Rows from block 5 of a small image classifier, named by matrix and row number. Rows with one number belong to one neuron. Each number is 128 + 32 x the weight over its row's rms, rounded and kept within 0 to 255. All counts start at 0. Numbers have three digits each.
After each neuron's rows are labels from the 100 images, of 14976, where the neuron reaches its largest size: "top examples" is what is common among them. Only what is clearly more common there than usual is listed. The data: retinal OCT scans (Kermany 2017). In brackets: how many of the 100, against the usual share in percent.
# gate: MLP gate (model.blocks.5.mlp.gate.weight, 1280x320), inputs 160-319
# fc1: MLP up (model.blocks.5.mlp.fc1.weight, 1280x320), inputs 160-319
# fc2: MLP down (model.blocks.5.mlp.fc2.weight, 320x1280, transposed), outputs 160-319

gate.473:129130121135154144123145156104137094071091128070081143112126106109106091131095175151124127122116101148071151156085122181118107147126160129104102128163079102138162190120135099169133074153155116096079123095140107144118131101212159095119164106114097128091137118146118104116138141141131130086095072134089148079141109142119156134184100139096068104086151143135109111173138137134100170114124109125124094204082173152127173139115160139146106145195171138111098139167187121123176070045173093
fc1.473:151120137161147157149132127169123146141096113122153184121195124111078109114128055101101139106129101225095064146091065141151092116097111117100155108145155149104128117182163099068101094098121138122164104173140136117105157097133148170113117101161144172085130142123117210140141137093156098171164161061086149130157150098158168148174102125095132116119131132188153141181142087107181162109107103140135110175099132168092165123155170127157110090154107144097117084194102090178135072100214136
fc2.473:160109148127139106107122173097123118079106159093124201099171131122113099116163043151119113106152111160135066157095112144129096075136103163106176109081145182186095154137098074071130116078151158139151135142076114124122122125187088167130192128119112145063118120105102192096135132139192082144139151077065120185116157120122147157157143113132154117119151144168157119157158079143154153140110114175110141139114160147105195119106188136121123109151099166145119136140081134188139111132137139
top examples: finding: diabetic macular edema (32 vs 11.7)

gate.270:150155114093128161137080110136102098110153127153142073130104063172105114123086093131157139139158115079047092145086098116180195162095125156111115172179171118060163101123058174175084162161068159125133123140195146103123122076157133097146171122082116121175098082186118147160101061170138107075078117130098130135127199075138107105105149123131163158073163091130158118129154169138142177143122122129141149140158174146154166141126078103070121112169082168149129131125167106092135128134188126
fc1.270:077103097114149137077147125092115064091159133117088151072163125125115183119166146131127133100115133134112127131117140105128112108112143108121066150140108109117070106146202127154162158151147099158191095110124123090112053126168062147116091155149147146098168062089163137085162122149117120110184099104110170151131172187114111175127129118114111138101105143143149075118189133106166116105139112163141155169093105135150149088172101114135096105060102188179168110133132116109149067113134075
fc2.270:085116142096133107084151091110170091141170161150146133136132193076138186152156084088142078093128113159098149090109164136145164090145145105123092091187106128123125126169134170153153133124141093100185133121172157149117107123091106083116135206154092160150161127119140089135183220082137143082101138073125204103101141095151129193142168105097156093129115158114119097104121095037128102111057139162122140161107060098158143093130142157103129110116108129129241130166123138149097139220101126
top examples: finding: choroidal neovascularization (70 vs 29.4)

gate.632:104194150176137110172093161103117101143163176122114133186103113107115094144080115128080089149208134137177148114089115136123138137068110137097139158109113141178119110136114177112137142136180107064132151165123107128154122123177112098095191169124138125170149136115176097118173122111041151194152111156132067056098134099120137103128166108134137053054101107136152158123166172123084065132125045102102092158104139139137071142138175117151075161090031103136129131157161125133120153131163112
fc1.632:102124155101173122099190137172174125067065115135146138118158117130174181092141091079150157089120093154166077096090152137061131054145180158135060126127077128160099152165110079172100108150103142125120120073070169123146229072121115132091117123159156170108075119152134184165123115120075139112105034142153101177134181153111134112069082115142169143103085163075132126113124142073176166137191127149094137164148125097119100075137081125125067136199113103118125157138055152138103110118123162
fc2.632:131109154133102151127138133061144113112144103071093165150158087069160141139132109153105059098112151131116203153146119103106090135172148147099118151110164140170127183094161121170155094162120110127165141126109136132169164108158141129037177125105097099072163126119140152089115085179134105164108127168162101118132080169118134042171101131074161211139093168130079131156119120139100085139140062171098153099133087173139109094173147177214094122128108141153107156119109131138139079109131158
top examples: finding: diabetic macular edema (51 vs 11.7)

gate.305:155154102131091161154160135128112175191137200153124114152151147118142087117158165141126105087102128045108116145146107173079133152098131148109103103109137128176096119170170165099128146122143096103066149130075111152153144080171105126141136126122139102157112119125140117084132109115158145108148120130018069134106070131147158088162135142156077083158189193149093156070091191130147182103060127158130131139110129165180150193135144172109114119142125177119136111154160152123161118120151129
fc1.305:149142169128153077133112080128166124118080107134133106144143104122166162082124144141125074180164107154096143111131156084088129073192176122139126167125170185141135138134109126076122125118132142169151098077064161142102113177128092096135105067157147111102130089115084165104133114117085091126124177105158152150154150126127081149118094135170164123161140147107113086211118084094136121074140159127108108115206157157087137128142139071140083119108104109089148125075148166138101162111153208
fc2.305:108182136157142154125192120121160155111157104085134114131149126154163146108177120191171133180126137131118126095146095145102097141094171104106158118140168106141121173106148114102128108140119153147124114145102113107088139132096160123135167141130146146119120106103088154106096067168112115079145168128152126121125089062154139092163095059090138121136139189144065169165172171128128156116155108141100120098197123194088160129124154111131092170163062155140111168115141129160099143127127173
top examples: finding: diabetic macular edema (85 vs 11.7)

gate.347:136158082153219124167115145121135107124116143114082110128119133125157162126134166131129133142150120104166115088108097101134141112074092070138081192113127138125142151085122135142083078154111126133111131064099181076111152107074104130142160085084154088133122153098149105147125154134105156111152151129116097104114123085183129136082148160149140147245093134146072093101073141129171198088150161108106130116109129163150153153168163123114111140149135167132155102182143102121085145154122106
fc1.347:123158142126138152110137126151116130079108183177106108123136134183133106126131144076107124134174127136097135111157098161142118185088106107135078135154166094125098134120109149144149110171054168157124172141149143172094186118080132094201096110093082110079165090116142154128162056138103122093124124091139119115151160115155132157092104120050189099085169098092066128180097163115140162147110164144075197099068105082156117129161145118105098148141138125162104136124182162135130107100134189
fc2.347:169182114133114122067171146134140181115119155098131157124092107144083119154128170141033113150063054098153146125157180137139130084148109136115161111150157101104122143125119143163106148169107113145122170111096157166148134142079145076153116129084101136143144126138165058146133077131139180193113117078149138138197084154075159159082153094150102099090152159149133188170096134163098146159142108086107124111120110067076106093117106145152130158131106214151116159062197179147172117108128121
top examples: finding: choroidal neovascularization (59 vs 29.4)

gate.762:145147122092118087113143220128138101054135154113159170130115093087099086143173154137123155122159115170155094156127166098164148110124113176156135156154130130144147135134082167104172156177082163082159164127092153097103098065044098176100119112146084094131125131183182136195067138092199098153088086100096087136164132110069144100144133117103128126117099150138139132155167133145105159199108171116123161109119168156153124103107171118129128071058150175082130140124114079148102111165132109
fc1.762:140128143113111140094089135129120099142117090094180154131114091151094090115126180165175155121123087154114134115174141080150140118112171136139108138177184108138082106173125061095198151146115182124097131093163129093101170127094124168156133143152166144138086116118121052138082095149149107095168175056105118154179117145083145100130087119068158188061067083124171180120056138116100127105158111093144178116164158163102059129148113033121171153149156177107138127112178127135153135156171103
fc2.762:121115078151122114148130110174138096123154064083125150084152108146149139083110161165187106112118096141083171135161106150129111095168078151144045160121111085142072121137172150079151158054138168199144153148138102095129132101106160085149107182159132101145126095144075097036119176160114076186133153152166137105115096121145138128139066164150139128149114119091150177167056139165109160173105102120158174072171147160142146054129175101084168148123203112178126107165127152156152109137168101
top examples: finding: diabetic macular edema (30 vs 11.7)

gate.650:138158127151178164162107117161134125129139165127082105131123181125134131076102081165090120123135117121100099109170076175110088075175160128152145176111120109064170103093130169155200125158137178136129105135111132120227181089187125109106127135132183134160107142101116204114137053161139118111111115133134133101184090128147112112169133184127101106123116120176103148118113130157116096165109130128109165096124142106176178121120132136146104189157154116155126074085193177154089170153189106
fc1.650:166088157169134124187140103145106147179100101118164148146095147136153163138107128100136156146118124102081143135139119144095128120088140165125106105180194146160100101156127115127184104168110113112147151115122138167154080111142074098061155135134179112122113122143097093171123195143097217132125086158109125121163143145142152093132086127109151104138138163143120146108117181126116146117151096160162105083120120103114151176156115146118095166172136140131154194157087114098177170160116033
fc2.650:113128114105131177143118123142062160145056077113132128087166097109141105125159133129133144101094102171151099139145171124077121121125186125150096145127087159112167139162126128139042103111149116120113082122182166125122132120135159069177160126168088150143133122152160145145191104125131102194121134138086137171126147115091144119121126101126154140160133148117119160138125083145138125067152091084087157118140078104101094141141142103150135112090155116163142136134133170092160082208142173
top examples: finding: diabetic macular edema (46 vs 11.7)

gate.134:160108138071151086103162191118132206173128207113166163105141159105148122103119076116090174109156101117099104155119059196114101174157105113130139122068159118194126002122135187122160141164140129153083078166157148155180124068108111109179132087100141137121118174146161125115134121151155143066101064098105063067145115136153135174177132162117156080117087116116113157129152137143143119108048177114124149113090181130135129139149156140134116140126127123141107128107093129129133118176143143
fc1.134:143113134104128090136171196103110128185121154159133127112101178115174090125181126138122112182136174093104208210151133164159124081210103171057072113169132126116157110079086113122146133085135107179117125108121149138143130137108128126150113096107199176142099117102192113093161134086112088120178096072129092139132140104165130132111124088092141086066180101107120154103131138149079150114054097092126125147142124159117109093126103148139096185113103140152134163114121156137099128136100166
fc2.134:151115171136179077162153174144118143174132134110135131087151147161148123118187102118090163205120157099115136156134073127144180111159155139083068146140171076111168096111018135124147138100125143132085155131116167136139142112169133120128136112124155142103100121123137094141153126094056104169132141092162130127142121062111140088120100107087183087130115157085123088096149133110121136147112121141143161117114152138126083102152063170097098162112068132109126097104145114173124108125122171
top examples: finding: diabetic macular edema (86 vs 11.7)

gate.658:177143127130204135100160148126182133186160135120184126159112140120083061155104058119088127143113107116111052129140094117084146135189098143151138156072133142081107058067074104164151115146138095198184143158167183085157127116184102117109092151151107137155137096111121139126123123124151143105151084129143163059169169136126164129160070147143138151140066122179122189129156138129129173155140166134142166145126079168092103134172163144187106176072144121202118144141119147112105110091122114
fc1.658:193109118137143141122150110140098097137129086159112120196145120174189089083156121119117112146150148127101152128145198126138096093104120135105097069099116104125116164118159150134171101148094111132088144096104122160115122122138153146188136107093142115135086136121093076119078072141135135111083149078099105136130095126074232108157129122227134140121161107159120164106116132100098083167167107096085081131144135159127175163122148092159146123063158175087087119120126137110165163086101101
fc2.658:180167091124154204119154176140178159091140121128167058122127126108124124135090189199175134114102103162129183139153094100139153109127088146156106068112155126093072088159090158151152077166108094167105150109059094074112105129113072094103140121129094186087162063167108157129148093099131152095115087161163156168112153122131111075092083209132084129130122191142168146190067081161122078058103179145062146124120137148115137105111151071130102145104114164128153146065135218106120126169130105
top examples: finding: diabetic macular edema (41 vs 11.7)