python train.py --model="image classifier" --train_examples=49215 --horizontal_flip=true --norm="layernorm" --inner_norm=false --width=320 --init="xavier_uniform" --momentum=0.95 --max_grad_norm=3.0 --lr_schedule="cosine" --warmup_steps=2900 --weight_decay=0.02 --adamw_weight_decay_other_params=0.05
Rows from block 5 of a small image classifier, named by matrix and row number. Rows with one number belong to one neuron. Each number is 500 + 25 x the weight over its row's rms, rounded and kept within 0 to 999. All counts start at 0. Numbers have three digits each.
After each neuron's rows are labels from the 100 images, of 14976, where the neuron reaches its largest size: "top examples" is what is common among them. Only what is clearly more common there than usual is listed. The data: retinal OCT scans (Kermany 2017).
# gate: MLP gate (model.blocks.5.mlp.gate.weight, 1280x320), inputs 0-159
# fc1: MLP up (model.blocks.5.mlp.fc1.weight, 1280x320), inputs 0-159
# fc2: MLP down (model.blocks.5.mlp.fc2.weight, 320x1280, transposed), outputs 0-159

gate.270:474453507481515510534530513504486503478480477493475513539498487473518500536471456500526571521487543495491504487500503541497475477481468502529515447463476541467467497505534513490505508513489490474498511484473530507448471498483482519504473480535517530515509508451501488524483466507541472542499517505504467533516502494513542504469471495514520508443529511498471487500461486517521572527519497484504499514503504466488502489510505558500512505542497494504493484511476533478562528478512475
fc1.270:531478463513473505499506505518494455477503486478511525524552490490512514522510487485475467532500485488502522461514530507499511532496476524523502481549527462464530510529496448505440516494518511507473499453503530528488503540474468475524528467453449550446502460534487469500536521470475500502531520522497488517545468536507505523526501527502540530509549531477549478487475550536533533477476440526497502497497501513488465511500495504514502490465462499508525513457507547492474503513522542
fc2.270:498496480498519492503536497515481455523499461466532513519502459493468528490491491479530519501542483513506504435551538496487523503479479472472495434513522522474515518474535502491530505486513503460503490504495530484522516521492511510461467477513462522506505486462505515479488551508507549501511529503524479506486536552477492500503450481507495499534478483504543457498505518496486503508546510499485505488524539502453468546474503500477502477461500516473486481503505531516552483505465490
top examples: finding: choroidal neovascularization

gate.117:526488504517499500526504523444477476477489525505521479526481454511524502468479489513454568440520470517509503503518499510517471514485499480494540513530463522516486476492491510520499498459504509518495530475469485463481486481481501495480485504506531480511534514507544532559492563482495490512482476533514457524500513507510468490498493512466531437516473521490468485531545478484500501493471470498515510498527491478465470541504485493471505525498516535516533524507479463523468471490536515
fc1.117:467492496481480476505476521489461507510481501466513493538484465485516519511509487462471482526491514499496513500474503531464503497501524495527479516547523517511462500503531446487476496516540489493541457486524499510465510503501490488460517457490473500467532456419512521499515531493482493527526531503569475508454501499473511454480531506517531521532489512451488521528512464519510550501466552494533504472517507507502468528506538494440467521495474495493483438509566486490514484492502506
fc2.117:522512483515500480486547486471512494501510569531496509489520510494500522520522463510481489514488511500503467487492523498550486457504481501503457485490493484454464459501513508493478499515486487488558548479538522455493496483486465461463507475538513567496475460510494489477488482482489499496508490485553496520518481522531486475467517471488512513491496505517464522503465475496542496474490489547521503486485500476480510492499561518455476516504497507524506495476550473482553499479465519
top examples: finding: diabetic macular edema

gate.102:476540535493473479523537490507503482505522465473438523463518505497530496501489447498513503510566493511527516486538493490492495550479554514493470530533469517534536499454500473489429519481507527456492487498511475507489488482521482469506509466505487477534511507475514513462485502518506535502546510481528494542504478461518491504486489495505485488487513509514517487477511489548477496543455508481476467513530508461526528491535456538500493491514511518539505456507497500502553564494496485
fc1.102:503483475479511498514452521512520477481511502543522530493472501491478491451453493470495482475504515509510508484526493460511456531464469505511537492499474438470532515522551480497523481542475554554435482476502536482494496519465487502483526485510472514514495461511483503498496487474509504450509504479468510531493500506477476555459491512509496530462487491506510498460505490486496513464519513559483494469474488523479510477502491521535482524497518509466480486514527532513471449493486487
fc2.102:478468501491493496489493561469548503466564537577475537510478498424514489462458470496481490494457476500478524460554488477518472568506459508537527476509472486519533476499522478475527513547487496497524442500535502487506512479511487502512472430529517473495533468502502492478515483472517472439507529484519500496528504464481451553479476515499482491486475507495513509440491513480463517480496490538516529486477515526497527513479532496518474568512493500520525508526499511559484517489490472
top examples: finding: diabetic macular edema

gate.733:502502507529473467498527501486449460515473561499446489523515480478535483524493556490510478490496535498472510497488502503538566446485527496489508471482485499499479487483509472523524545499477481463518530508503468525486478495533453513501470492475529495490486539524464501526558474454473493532511468512510502502505477518470502520451483527495516499500483506551468516477534572526536502521518513528520504461494499548484506503487465489473525494505492512507507496492499471521452531495503478
fc1.733:545525462510507470472523492501457488481482515495497516521501439499542512482503528513486511517479524472504521533483509539469514489536477473508526466498461473537554511512534534465493533517508488464473508490512523500495476535492530464516491509502543516528502522485525493515510501472495490553477501506486518484511512489467516502454529531580509523538477514512487516473528539501493481517504504528511508553483463520524508488557508513480480504459493489526500474511475485507479474501516497
fc2.733:530492502519515472472559487540482477500465504542477494513502475533495494460487491484493462520486532451530527504479493517512557484527502493530530456492490465493523511503537506482506495479510469502489525494464475451514459561496522528491509517524524512477481502515483511542521515519480474569513525483488493537537511504480470534466500507526512501523506522505510504444505515511499506502523538517516501527527493482501513493529486470490482486490494502520483456497511500502527520519490441
top examples: finding: choroidal neovascularization

gate.579:487479473537508483484504494488508511489471470534531511514468514497490540499496509499486487504533517474530512540470478490480558476517474513472514494480529515471518536481482503523485479484468512510516508513460468502510528492485447466497454500479487491502509514471497526517539488515473455478491505484508508501463521512496512515505507458543495481534549461520499504512480497521474532513534543529527508462516477501528477488507485518513486532485486477532512492547456530516517566473570459
fc1.579:506529507486503525506540532497455466519527508503488501511512495482497493540494500494508488541490513491500527513468546470485492544522538500519440486497456474479469509524525496505537481533470532481480481483529557488507480464510487531503488499482469520464512537502515528504491477475535517472479544523483493500510473472504487469517475535525522483495529503474526543510506476501521446492489520506504535485496499519458485488483546495529495453482505510470498530514484518538452511477442446
fc2.579:513486492526540546480468504495474507515555512516537496486497516483483513521472468518476480515502505488538467525507482507492509514530490506452456474525500511521505506508493486525491523485466494487469437496449484557497539490512507528497532490488460484483498513543510470480510518496529492499458565514494496514459502522494502506507501448502514542498465482484515481499493507594494502487491504492498521477535480506519431506487497501511463495539515503523493504492485542474523503515517455
top examples: finding: choroidal neovascularization

gate.610:527497486485492446489495485499480519519474485474449516512468513483487524459537491482459466485490487527542480521498491523467519517491453509513439428514536508500503505503501482504475520486518482459523516546532506506454503513513500538498514519538484473508479545466491469500516439464489517514534489523512534487505485525498513495485515501460558513455516534497532497525507487485492544507494487471480537518520496505481502531489494505501499520560510479496506456505546527480484555490470531
fc1.610:514465530515521518469508506478530471527502485488520467520521486525510483504505564523525489482482521526494509466539498514547528517473521497532467499492490487472500534524484506502511515487469533486513536502448461519517524483472516503497483562479477553489514461461488529489528513507509476531442491451503506519529500538462538475461458515506469497501504445507516489484513502505496480522485531568507528499488518472454532441478478537515540506518446499498503535506486527527473467487495466
fc2.610:516456489492537509513453551509498497514507524529514565486509488489507493475512507489501465474479542489463500458471497468489498470450490478537479466479448510475515453522484504475518517488512513499501531537496563533503490460538512474479516517480479519537536495495500519478484481536498507538468512482475495523475453502497493472526540465521485474497532454473497519483484479492476497560537462500465529479459518489459531515533514500480507508512523451489500469508540525581492479481549546
top examples: finding: normal

gate.726:494494456518486489498502484562492532466543502493480489511475510493488519516525520512508514521458484507537505472498518483505559498497499493472531513497484507519496447511497493515530491519491557501513514475508529543492514498491482460474494512529496474514517485507502476518533536490512523468513424511488488475522489525502488505503486515507512544504540498494476495516520503522496506469482505509490474547520488449523532437515472481456467491470522503492526500514487493500562494474495523
fc1.726:490518485517484536533496448519496464530504508541495508503505498483532494494547477543455495510501492485477471514493529513479508484492572504526492489489488481519475502490471491481497514535478460546499561482505490528470498435519487479510450540544462527503508506461497508509499534459462488552471504507513483558494492452506502494457488456495540482528467523486490540509486509498482456520488494490535463526471506484463470533479490469507518488481482523496483493463528514519524499512530501
fc2.726:533487453525460532514495447515490489521476506519496534467493500544506533494535513514513479486505476495467500506516483503525475479472523507504505483498496507506495516505503466511498504542485492549523503507485448537465507467508514479513443510563508552466498489450496498510470510487454483510500499520511501505525465466480476489510480433498496525494484525508500520480488534508482469483501522448525508503525526507527489543494487480539515480508468538553502492467502526555508513529528455
top examples: finding: diabetic macular edema

gate.473:497554540472511499501504471479506530523492495495517475498549509513479501521481505534518477514533512536486496505499508455497534513499475521467508545528460498475483561540523522465519498495498465482474488513493518439504472520472508531549462552525524470481546510490474461526469487503492507496529460442505471441507514530520502474476500532503494470493526520521466533479524526456461541507519522510497518525481513472469525476519530501546494486541526476456519463509498489478486550489544529
fc1.473:482494514489514543433508491456515566473471514482496542488536507488508495513526509500483472517468492524465524551482505491483495537499528457462538529518436516485481486497528514527533478503501500512489507520518488486521516504473473472488501521493517450481500494452507556497539506512495473479492436514510492538483481532511549522488463499454515508508548494465497484540492512484526479507473508484536511480514484537457506511463473508496504501484514517516490496519473516548501506539486531
fc2.473:471531506501506514461508442494450580504517530457500513508546501509534493500492481487484485512458456510485495509519477514498513503530533501461520507511497500513520473505511515500528493583487537505579521520524498455498519467460501458462485516461480493491491516464524523463496452541488474513507532537478495519483524518498515494469504472504502510502526497479489457568479492499477467486474514502534528490492436549496472492470499492463509487481453491511485515484454511505514493534504503
top examples: finding: diabetic macular edema

gate.650:504488495465500535473504469490481500548472505516530471521493512481534488471532495510519467468532461537512485479489550521479497484439488511508498485470510520532508508503497457491441467504498496489482508525497472493442538520511448470523461516490475430471511489496474508507498513471505531518492452469493499482496492471467448479474534479447476477539521511501535529465503495484507510551502515463519483489498489522487487473492534452508495450515529543566493512494517506478511504497516489
fc1.650:502481473430505484522471456509535491467492536483555520502504536505513467549519450436466514462538491514488510502528501545486469507500533507480527483528531455485461481456498469459511480548492476466509477524495515511529516525468482489491475504538529510491503532489523500496514499493536485469477512531515503469474483473483485470467509462493484537476509447479506522491473473514498535507528543475479506466466505528428488490484492514498560460484525470530510463525519500489496476555480459
fc2.650:499526516521518495475508507537497492541518467500505547449498525448507479497468528496515516563459499442515495576482484503530460504508523454522515482489473498466490533455445535556483495550499475472473493498486526455494522470477473555516476485529465475503495497520482480511494515523506471489451522505514536516463491481501466466507536463503476514453533499460515515497520475493496534501532518501505500520488509531471495491496497525518492537549518477524435523488499493449523527527566467
top examples: finding: diabetic macular edema

gate.134:478484512531494495512574479509514504470483494497489441479471525528490505455487497508531484477494520509475522533471459469499522502545523501497491526501535499522460473489490515525455522514500491509458497503485498520492454545506480517506489519510451501473465486524482492524483537523532545519503510508504481535489493460523505518559490512507457493482527512512498506482518475524494448511483487486496479482484477494511460528465513487581534496495530548502492473505522512512515461456511492
fc1.134:510483499558483515493497441485456515500515502490467509502501534497526446514511506479548531500504539483493499463476460462519475470527532467513487496515506525506463500462489484518501489488488535485507467491500516508517517512485509507526482514479495529515467522474488462478479461500481511541478443498512528497446510477504511556498475525455467481482494514482457527489523464517478533549530505525516501500482546530512474518499522517536471487481540543529486500525480495481530495526595518
fc2.134:506509532532490507491520484467465508478532474458498496469537581543478478517499540496564486484491508467514474476476484460472435445571497477497519501516520527473464516475453483504499540521500525496490477475510526509528496530497483498512500508479490535498436526452472488501479500490480504495487471456507512511437502452511498561488527532487500488471546522493479536487516481504456509541503494520495486525523506504497455517506519531493507506518537553533520515527463495490513499536550493
top examples: finding: diabetic macular edema

gate.568:546491499502477527485511454487469499596521510514472519487491485534491497531546469442522481453482525496474542488513496469500453532485527488486466498520502502498534531509513494487464470500499508512508519520509513528508501511474532536487501555479490507544486489512514445534490509499484548504498497504527453526503486489486540497474499517471485503473470509570509480518500526504464532535535518482505485473477533499531510484471506513450527478491539506509521487509516498466492469529514473
fc1.568:501536495526496441480504523561463509523491484518490488498516518534491528498479521544491565492491485481527485560450516522548504515490527525543454494521473465508489499502514462499483474496502477470490479480484508467473541510498502503506507540500552506515461445499542512489501485509536493473501489493477513476475536553513512488495498515512489506550488480473520490527454497525494478496512506507561528514539520499476456480501443503534474538453507494529483536485488511508497493502484544
fc2.568:549517508483468488489510492507505500512513493508501496540512521558529521513494515499492533453508523450506503509473499513512473460501518522581506460507472468474487510452538494478510473479515525479501483557518470477457493483527499481514472541492484498461423497550566534499509506424499476488501521538506491514474520497512516503488482488529431502499448508503492516528482510532540494544522508530521463461490506503501514516471527489453533481473525510518487479521473520496508515548516444
top examples: finding: choroidal neovascularization

gate.756:453534484511505494470565553485508499502527479528463503478484513494521509493499484524471473530480525530476511549499464502514482495481534544521527539475504484490504500526506493553525524508478497512458491536491507484513496477505518453464441496550502493466478489520515519552489438511504488479480488474492542477506453512489533518529451535509467476507479473503533519496507512496488494499474540474490505478497501472488509486470482508493513495511509467511478489515498524509473541524553521
fc1.756:511509468496489521463457513489516521544527471472510527472483497519481516452552535509485499524478480499502472468503509487442519411489523512469483486483470507530505522487527542494487499512512495497527476485511465506518499464485523494528447480493480514454495547491527463530554497515500519498470488494509489501516482510526531533496477540486452499502481486514506478503489489474491484493529512473499495506471461546525498521514493491502495490510542521517464512518441525471509513471506493
fc2.756:502516513466523529475431481541497450466488482468520495467517475516434475478511516490504523514522495517522489476484532483451484448554487470480523510491501487498508521507475535467469485512520479518501467483510510522499558525515489501520492477490457553485486560508518512522537497513468544473497510505534491510493530554487507481508535500464509512510453520473478479488476529524512483460531458492517506480462496518479508543529519530515452502497500531479504529528474528459499520517509523
top examples: finding: diabetic macular edema

gate.631:478505494506485516444483533474475504516473492440464526495489479513484505474486492492546490510526496469471499512554486496521503503489464489497514505516470519529481496537522527544493498538497557504510503462482501465487461464492500513515460512476522486504472450493431533503480479533485488477484550537540467568500496455493501523463523532516520539492452516507466486513511490516469511488519501527536491538537508550471458464498528487487507519511504513500527477483463503472524475486547473
fc1.631:474496501497506499468473497517512503471516497489491509523525512470450478499512511506496479492434491509540523520513561490487507458487539489458552477428499503484499445503507473490512483462531491493471512541452534516517497474502488495540537481533519493516486519498516459472528499495526474494506516502530513485510480520500487416517532520510457490500522521480510488509522544509530508529510471477496513513515500471468519535516461514474506494480497480546462477471499492495513522490499517
fc2.631:500497527493504501470459517527489464486483560508462499543516487478522514457485517468527477481455482499515500531499510475488532461485529487500504441448501510544458477510486470523495521460522506451446498497486511475569449494530501508510533493547510502529497506498498491476563504461506470522502481501489467473529512550521448472506517500498472502520524536492480477514539538540481526493453470496542496472456530475490492530484471521479501453511518480519502503470524483535506480490519517
top examples: finding: choroidal neovascularization

gate.209:493499497483528524497512541469461476488506478455466474487523531509493511483501487483529459474459481490507539501489517491519545475466511513507495498496491489557462495488483523475486515509525539504508496490479443476510512505515495502504519562513510465500478539485528492487471475490505482515510468475495488488502484530497529523537445555507512502547518512491520479524503488523463527528536510487483452515465500484470541492513505511515517501511483509472557486484531468523501534497444459
fc1.209:464501491537498479473499468481474511525487461491529513500505521500503547502504501522517486501516465486523507493490509548482490527539459488481537501484525495490504516514513491492504478469497446474520473495508511493503509506443497467473475490494490533512537470530495504510519536458468552474547525483473531511520535464502515463473551482534481517491519475481468535508485477478505440481492497509519499461530508466529451493512551540461513495480511469483526469484520525520497478496495511
fc2.209:566481496503486497490503464489545493471467469473517544494457500477447504518487500549496520528467496520504542488467527502471481533482529512465502527496502493510519503425521515498526502519516480557517486500498501499475461483461493503504517543516509485483528500492495456477474441472481481498499537501492497513505476497523479476512533528547516439504444515464510529519519491482488465535498508503475534477505514510543458446493475502517476522510541464518526489508475478522506493513529526
top examples: finding: diabetic macular edema

gate.7:506489457534499511533466473493495481527505483472525479498500519466539486429523502458492519482515486502517563532498486487489524510543473470496493449503502512471487509531527472505488491506487516496530523486471477506518493559492488495477526508455511485519495484484458493493503496495486480506504526504431500493466536485518496482486501523559510482567462494491506502523528484474498509480510541451502489496513486516505498459517533526496534475506531533497490469519514485480502481526517482
fc1.7:494528464511496514468475506462465534451488546524551534490513496515486482491495506522479514453456543532503514493491504482521527499486482493506511517525505475489514491521532499462538535512533512475496498490481480481513483516487533494500476537462479518493472480462495488510500501501476466471480510486512492537483541511464519488492525503474506506471482496498539529478526520520491523520494501473551506506493518511525478460524556471550536461501471500516521462526528476525531500570531507
fc2.7:503507546469465496545530467526501498507516491529489470492533466506497487511522512515535520514486488496517453519503480507543465465449517503486490495514489466560485461483488497521493503525510478484484496515436498506475479478461491502444489528509460532547512534523513473482531508513513462559495518561548447518531461521483501511475551470485513509475489487502518503507533534535504499513507484484531502481535498484543523523461499441480488554506500486580487473476512539482477490500495482
top examples: finding: diabetic macular edema

gate.684:510505507569518484503509532472502509460458517530479475525518508503504519505480471496477485464451484492519486497509523501493493500540498493520479466502488515505447484486521532504534526489458481534462534480528456506481514468497475524515507463533477473508473549518512485513520490501472546516508530493473537481513466462478519505502485484471494500531505527551473553516539496474484477496481483513473510503513465519474493435521492538457527518481514486433499500516490481478502467528513498
fc1.684:480560498476462540479485475500473476533484463472509541521503488496474521478450491474533497501535466493481505514477530488536488512442488498526517496498496512484488457495496490511513528464507509466472539531514497540463521477509500499501501501463499522534511469491471534464512520512501510499530407514522512558466496510510477490523514534510495491458496514492500443527461520529521559489466533487545516511483503476531472564485512472507464521544500501484502503522504514551446500474471490
fc2.684:485547498498442522487506500510472496487474530463438515526510508503490474479484493474525537516536475483481498502494523474524496569467513492520501486484499501513520460494506475487507501489499519475491513537489521556495473469516532467486500500449475508470492450484533517488473462529524494519492496507489506511476511503486515512481531551504525528488495520464506465541466464522522515442522511490509537514512510488507473525476498451530477515542476504451460524516506463517448538494489506
top examples: finding: diabetic macular edema

gate.116:504482525493489504539501529501524474511485504473517523537447512499539497515510490494493515490470484457495502493517481507529476537504498518493568513432544498505507445480471490484492491502498539516537493509498474506496494506519463511517493505449450476499500442522454499525499540518498536508491545489501526493535462492517475499489485474500509477556498485473494457538480464537512466502474519485543524468516487438521477495534455502506519490473490492489511475464503530520502496524508501
fc1.116:431489519452533513510509548480533524486502540523479534471518484459506554503466484552525506542443514470530498518504492527445518512506489527507472496478532450511540500506520507472452481520522517518483499470516505526503513489554516535484469467505530517497490480512493485515501512503503509492531527493460467483492498525478487474471518470493512456501519527486499473508489502508518502482497495528499507477553504477511476485527515466523449491515463488468484544521512534500525464494499466
fc2.116:460435535478521509493526495487512482487479526525439546457470472516536505494494485510530513539490490501521514503516479497440547510526474489504504509499474502511515474466490560422454517503514529502510500508525503500479495479532494524503497496516519460504506512498500505530525511491532512510520536490490457469514508545507490477521497507496509477529541510501504522470472452520496458470502478505508501476547509508524489528473524476546456486477446503478490507509515518490519504516500479
top examples: finding: drusen

gate.43:505496496549495511461542504478535527462557503506532479549466539502491519504514505482480486557502519467487510490533471537501484488521491505429464468496488563502518462555540512513512498475457539523465467529438509537514494508477501464514482508522515453498467526528483522533555513493470480536538525524460498499547510478483504512515524524514518528475497493448501512498475525507483529475447494486508458456483463508475511503499483520497525475526491513530489507471546499500497451466478503
fc1.43:458480505517487495501524497495513544523472496482528505543488521480492509498530499535495505513492530512450501473508499505526505458549527501500486513474528541515555478482527501497529489458495509487501470524494519549535469490475426490479514486519473525469541502498509507508451503504519549527592473566504509535473472502474456519495533526481540486496476471452513491515498492520459512473467470540471495513502487511551519529501554527498472488487479445491498501485465474542543475467511488
fc2.43:494465513462525502550469499498505516497495510515499481483491522520480511479479533493526497513498489503512529461514486489511494522508494509536490497465486489499522517461509514450504492462526483502484501479533482504440448464514479542495514470540522496537527503543550485523424493495526461518501492541491527506547528513491543508530484530490532493498486490500510513503549508507458491514517487561479484492530493515523511511461528507498470486526500473508481547497476497512519496500495554
top examples: finding: diabetic macular edema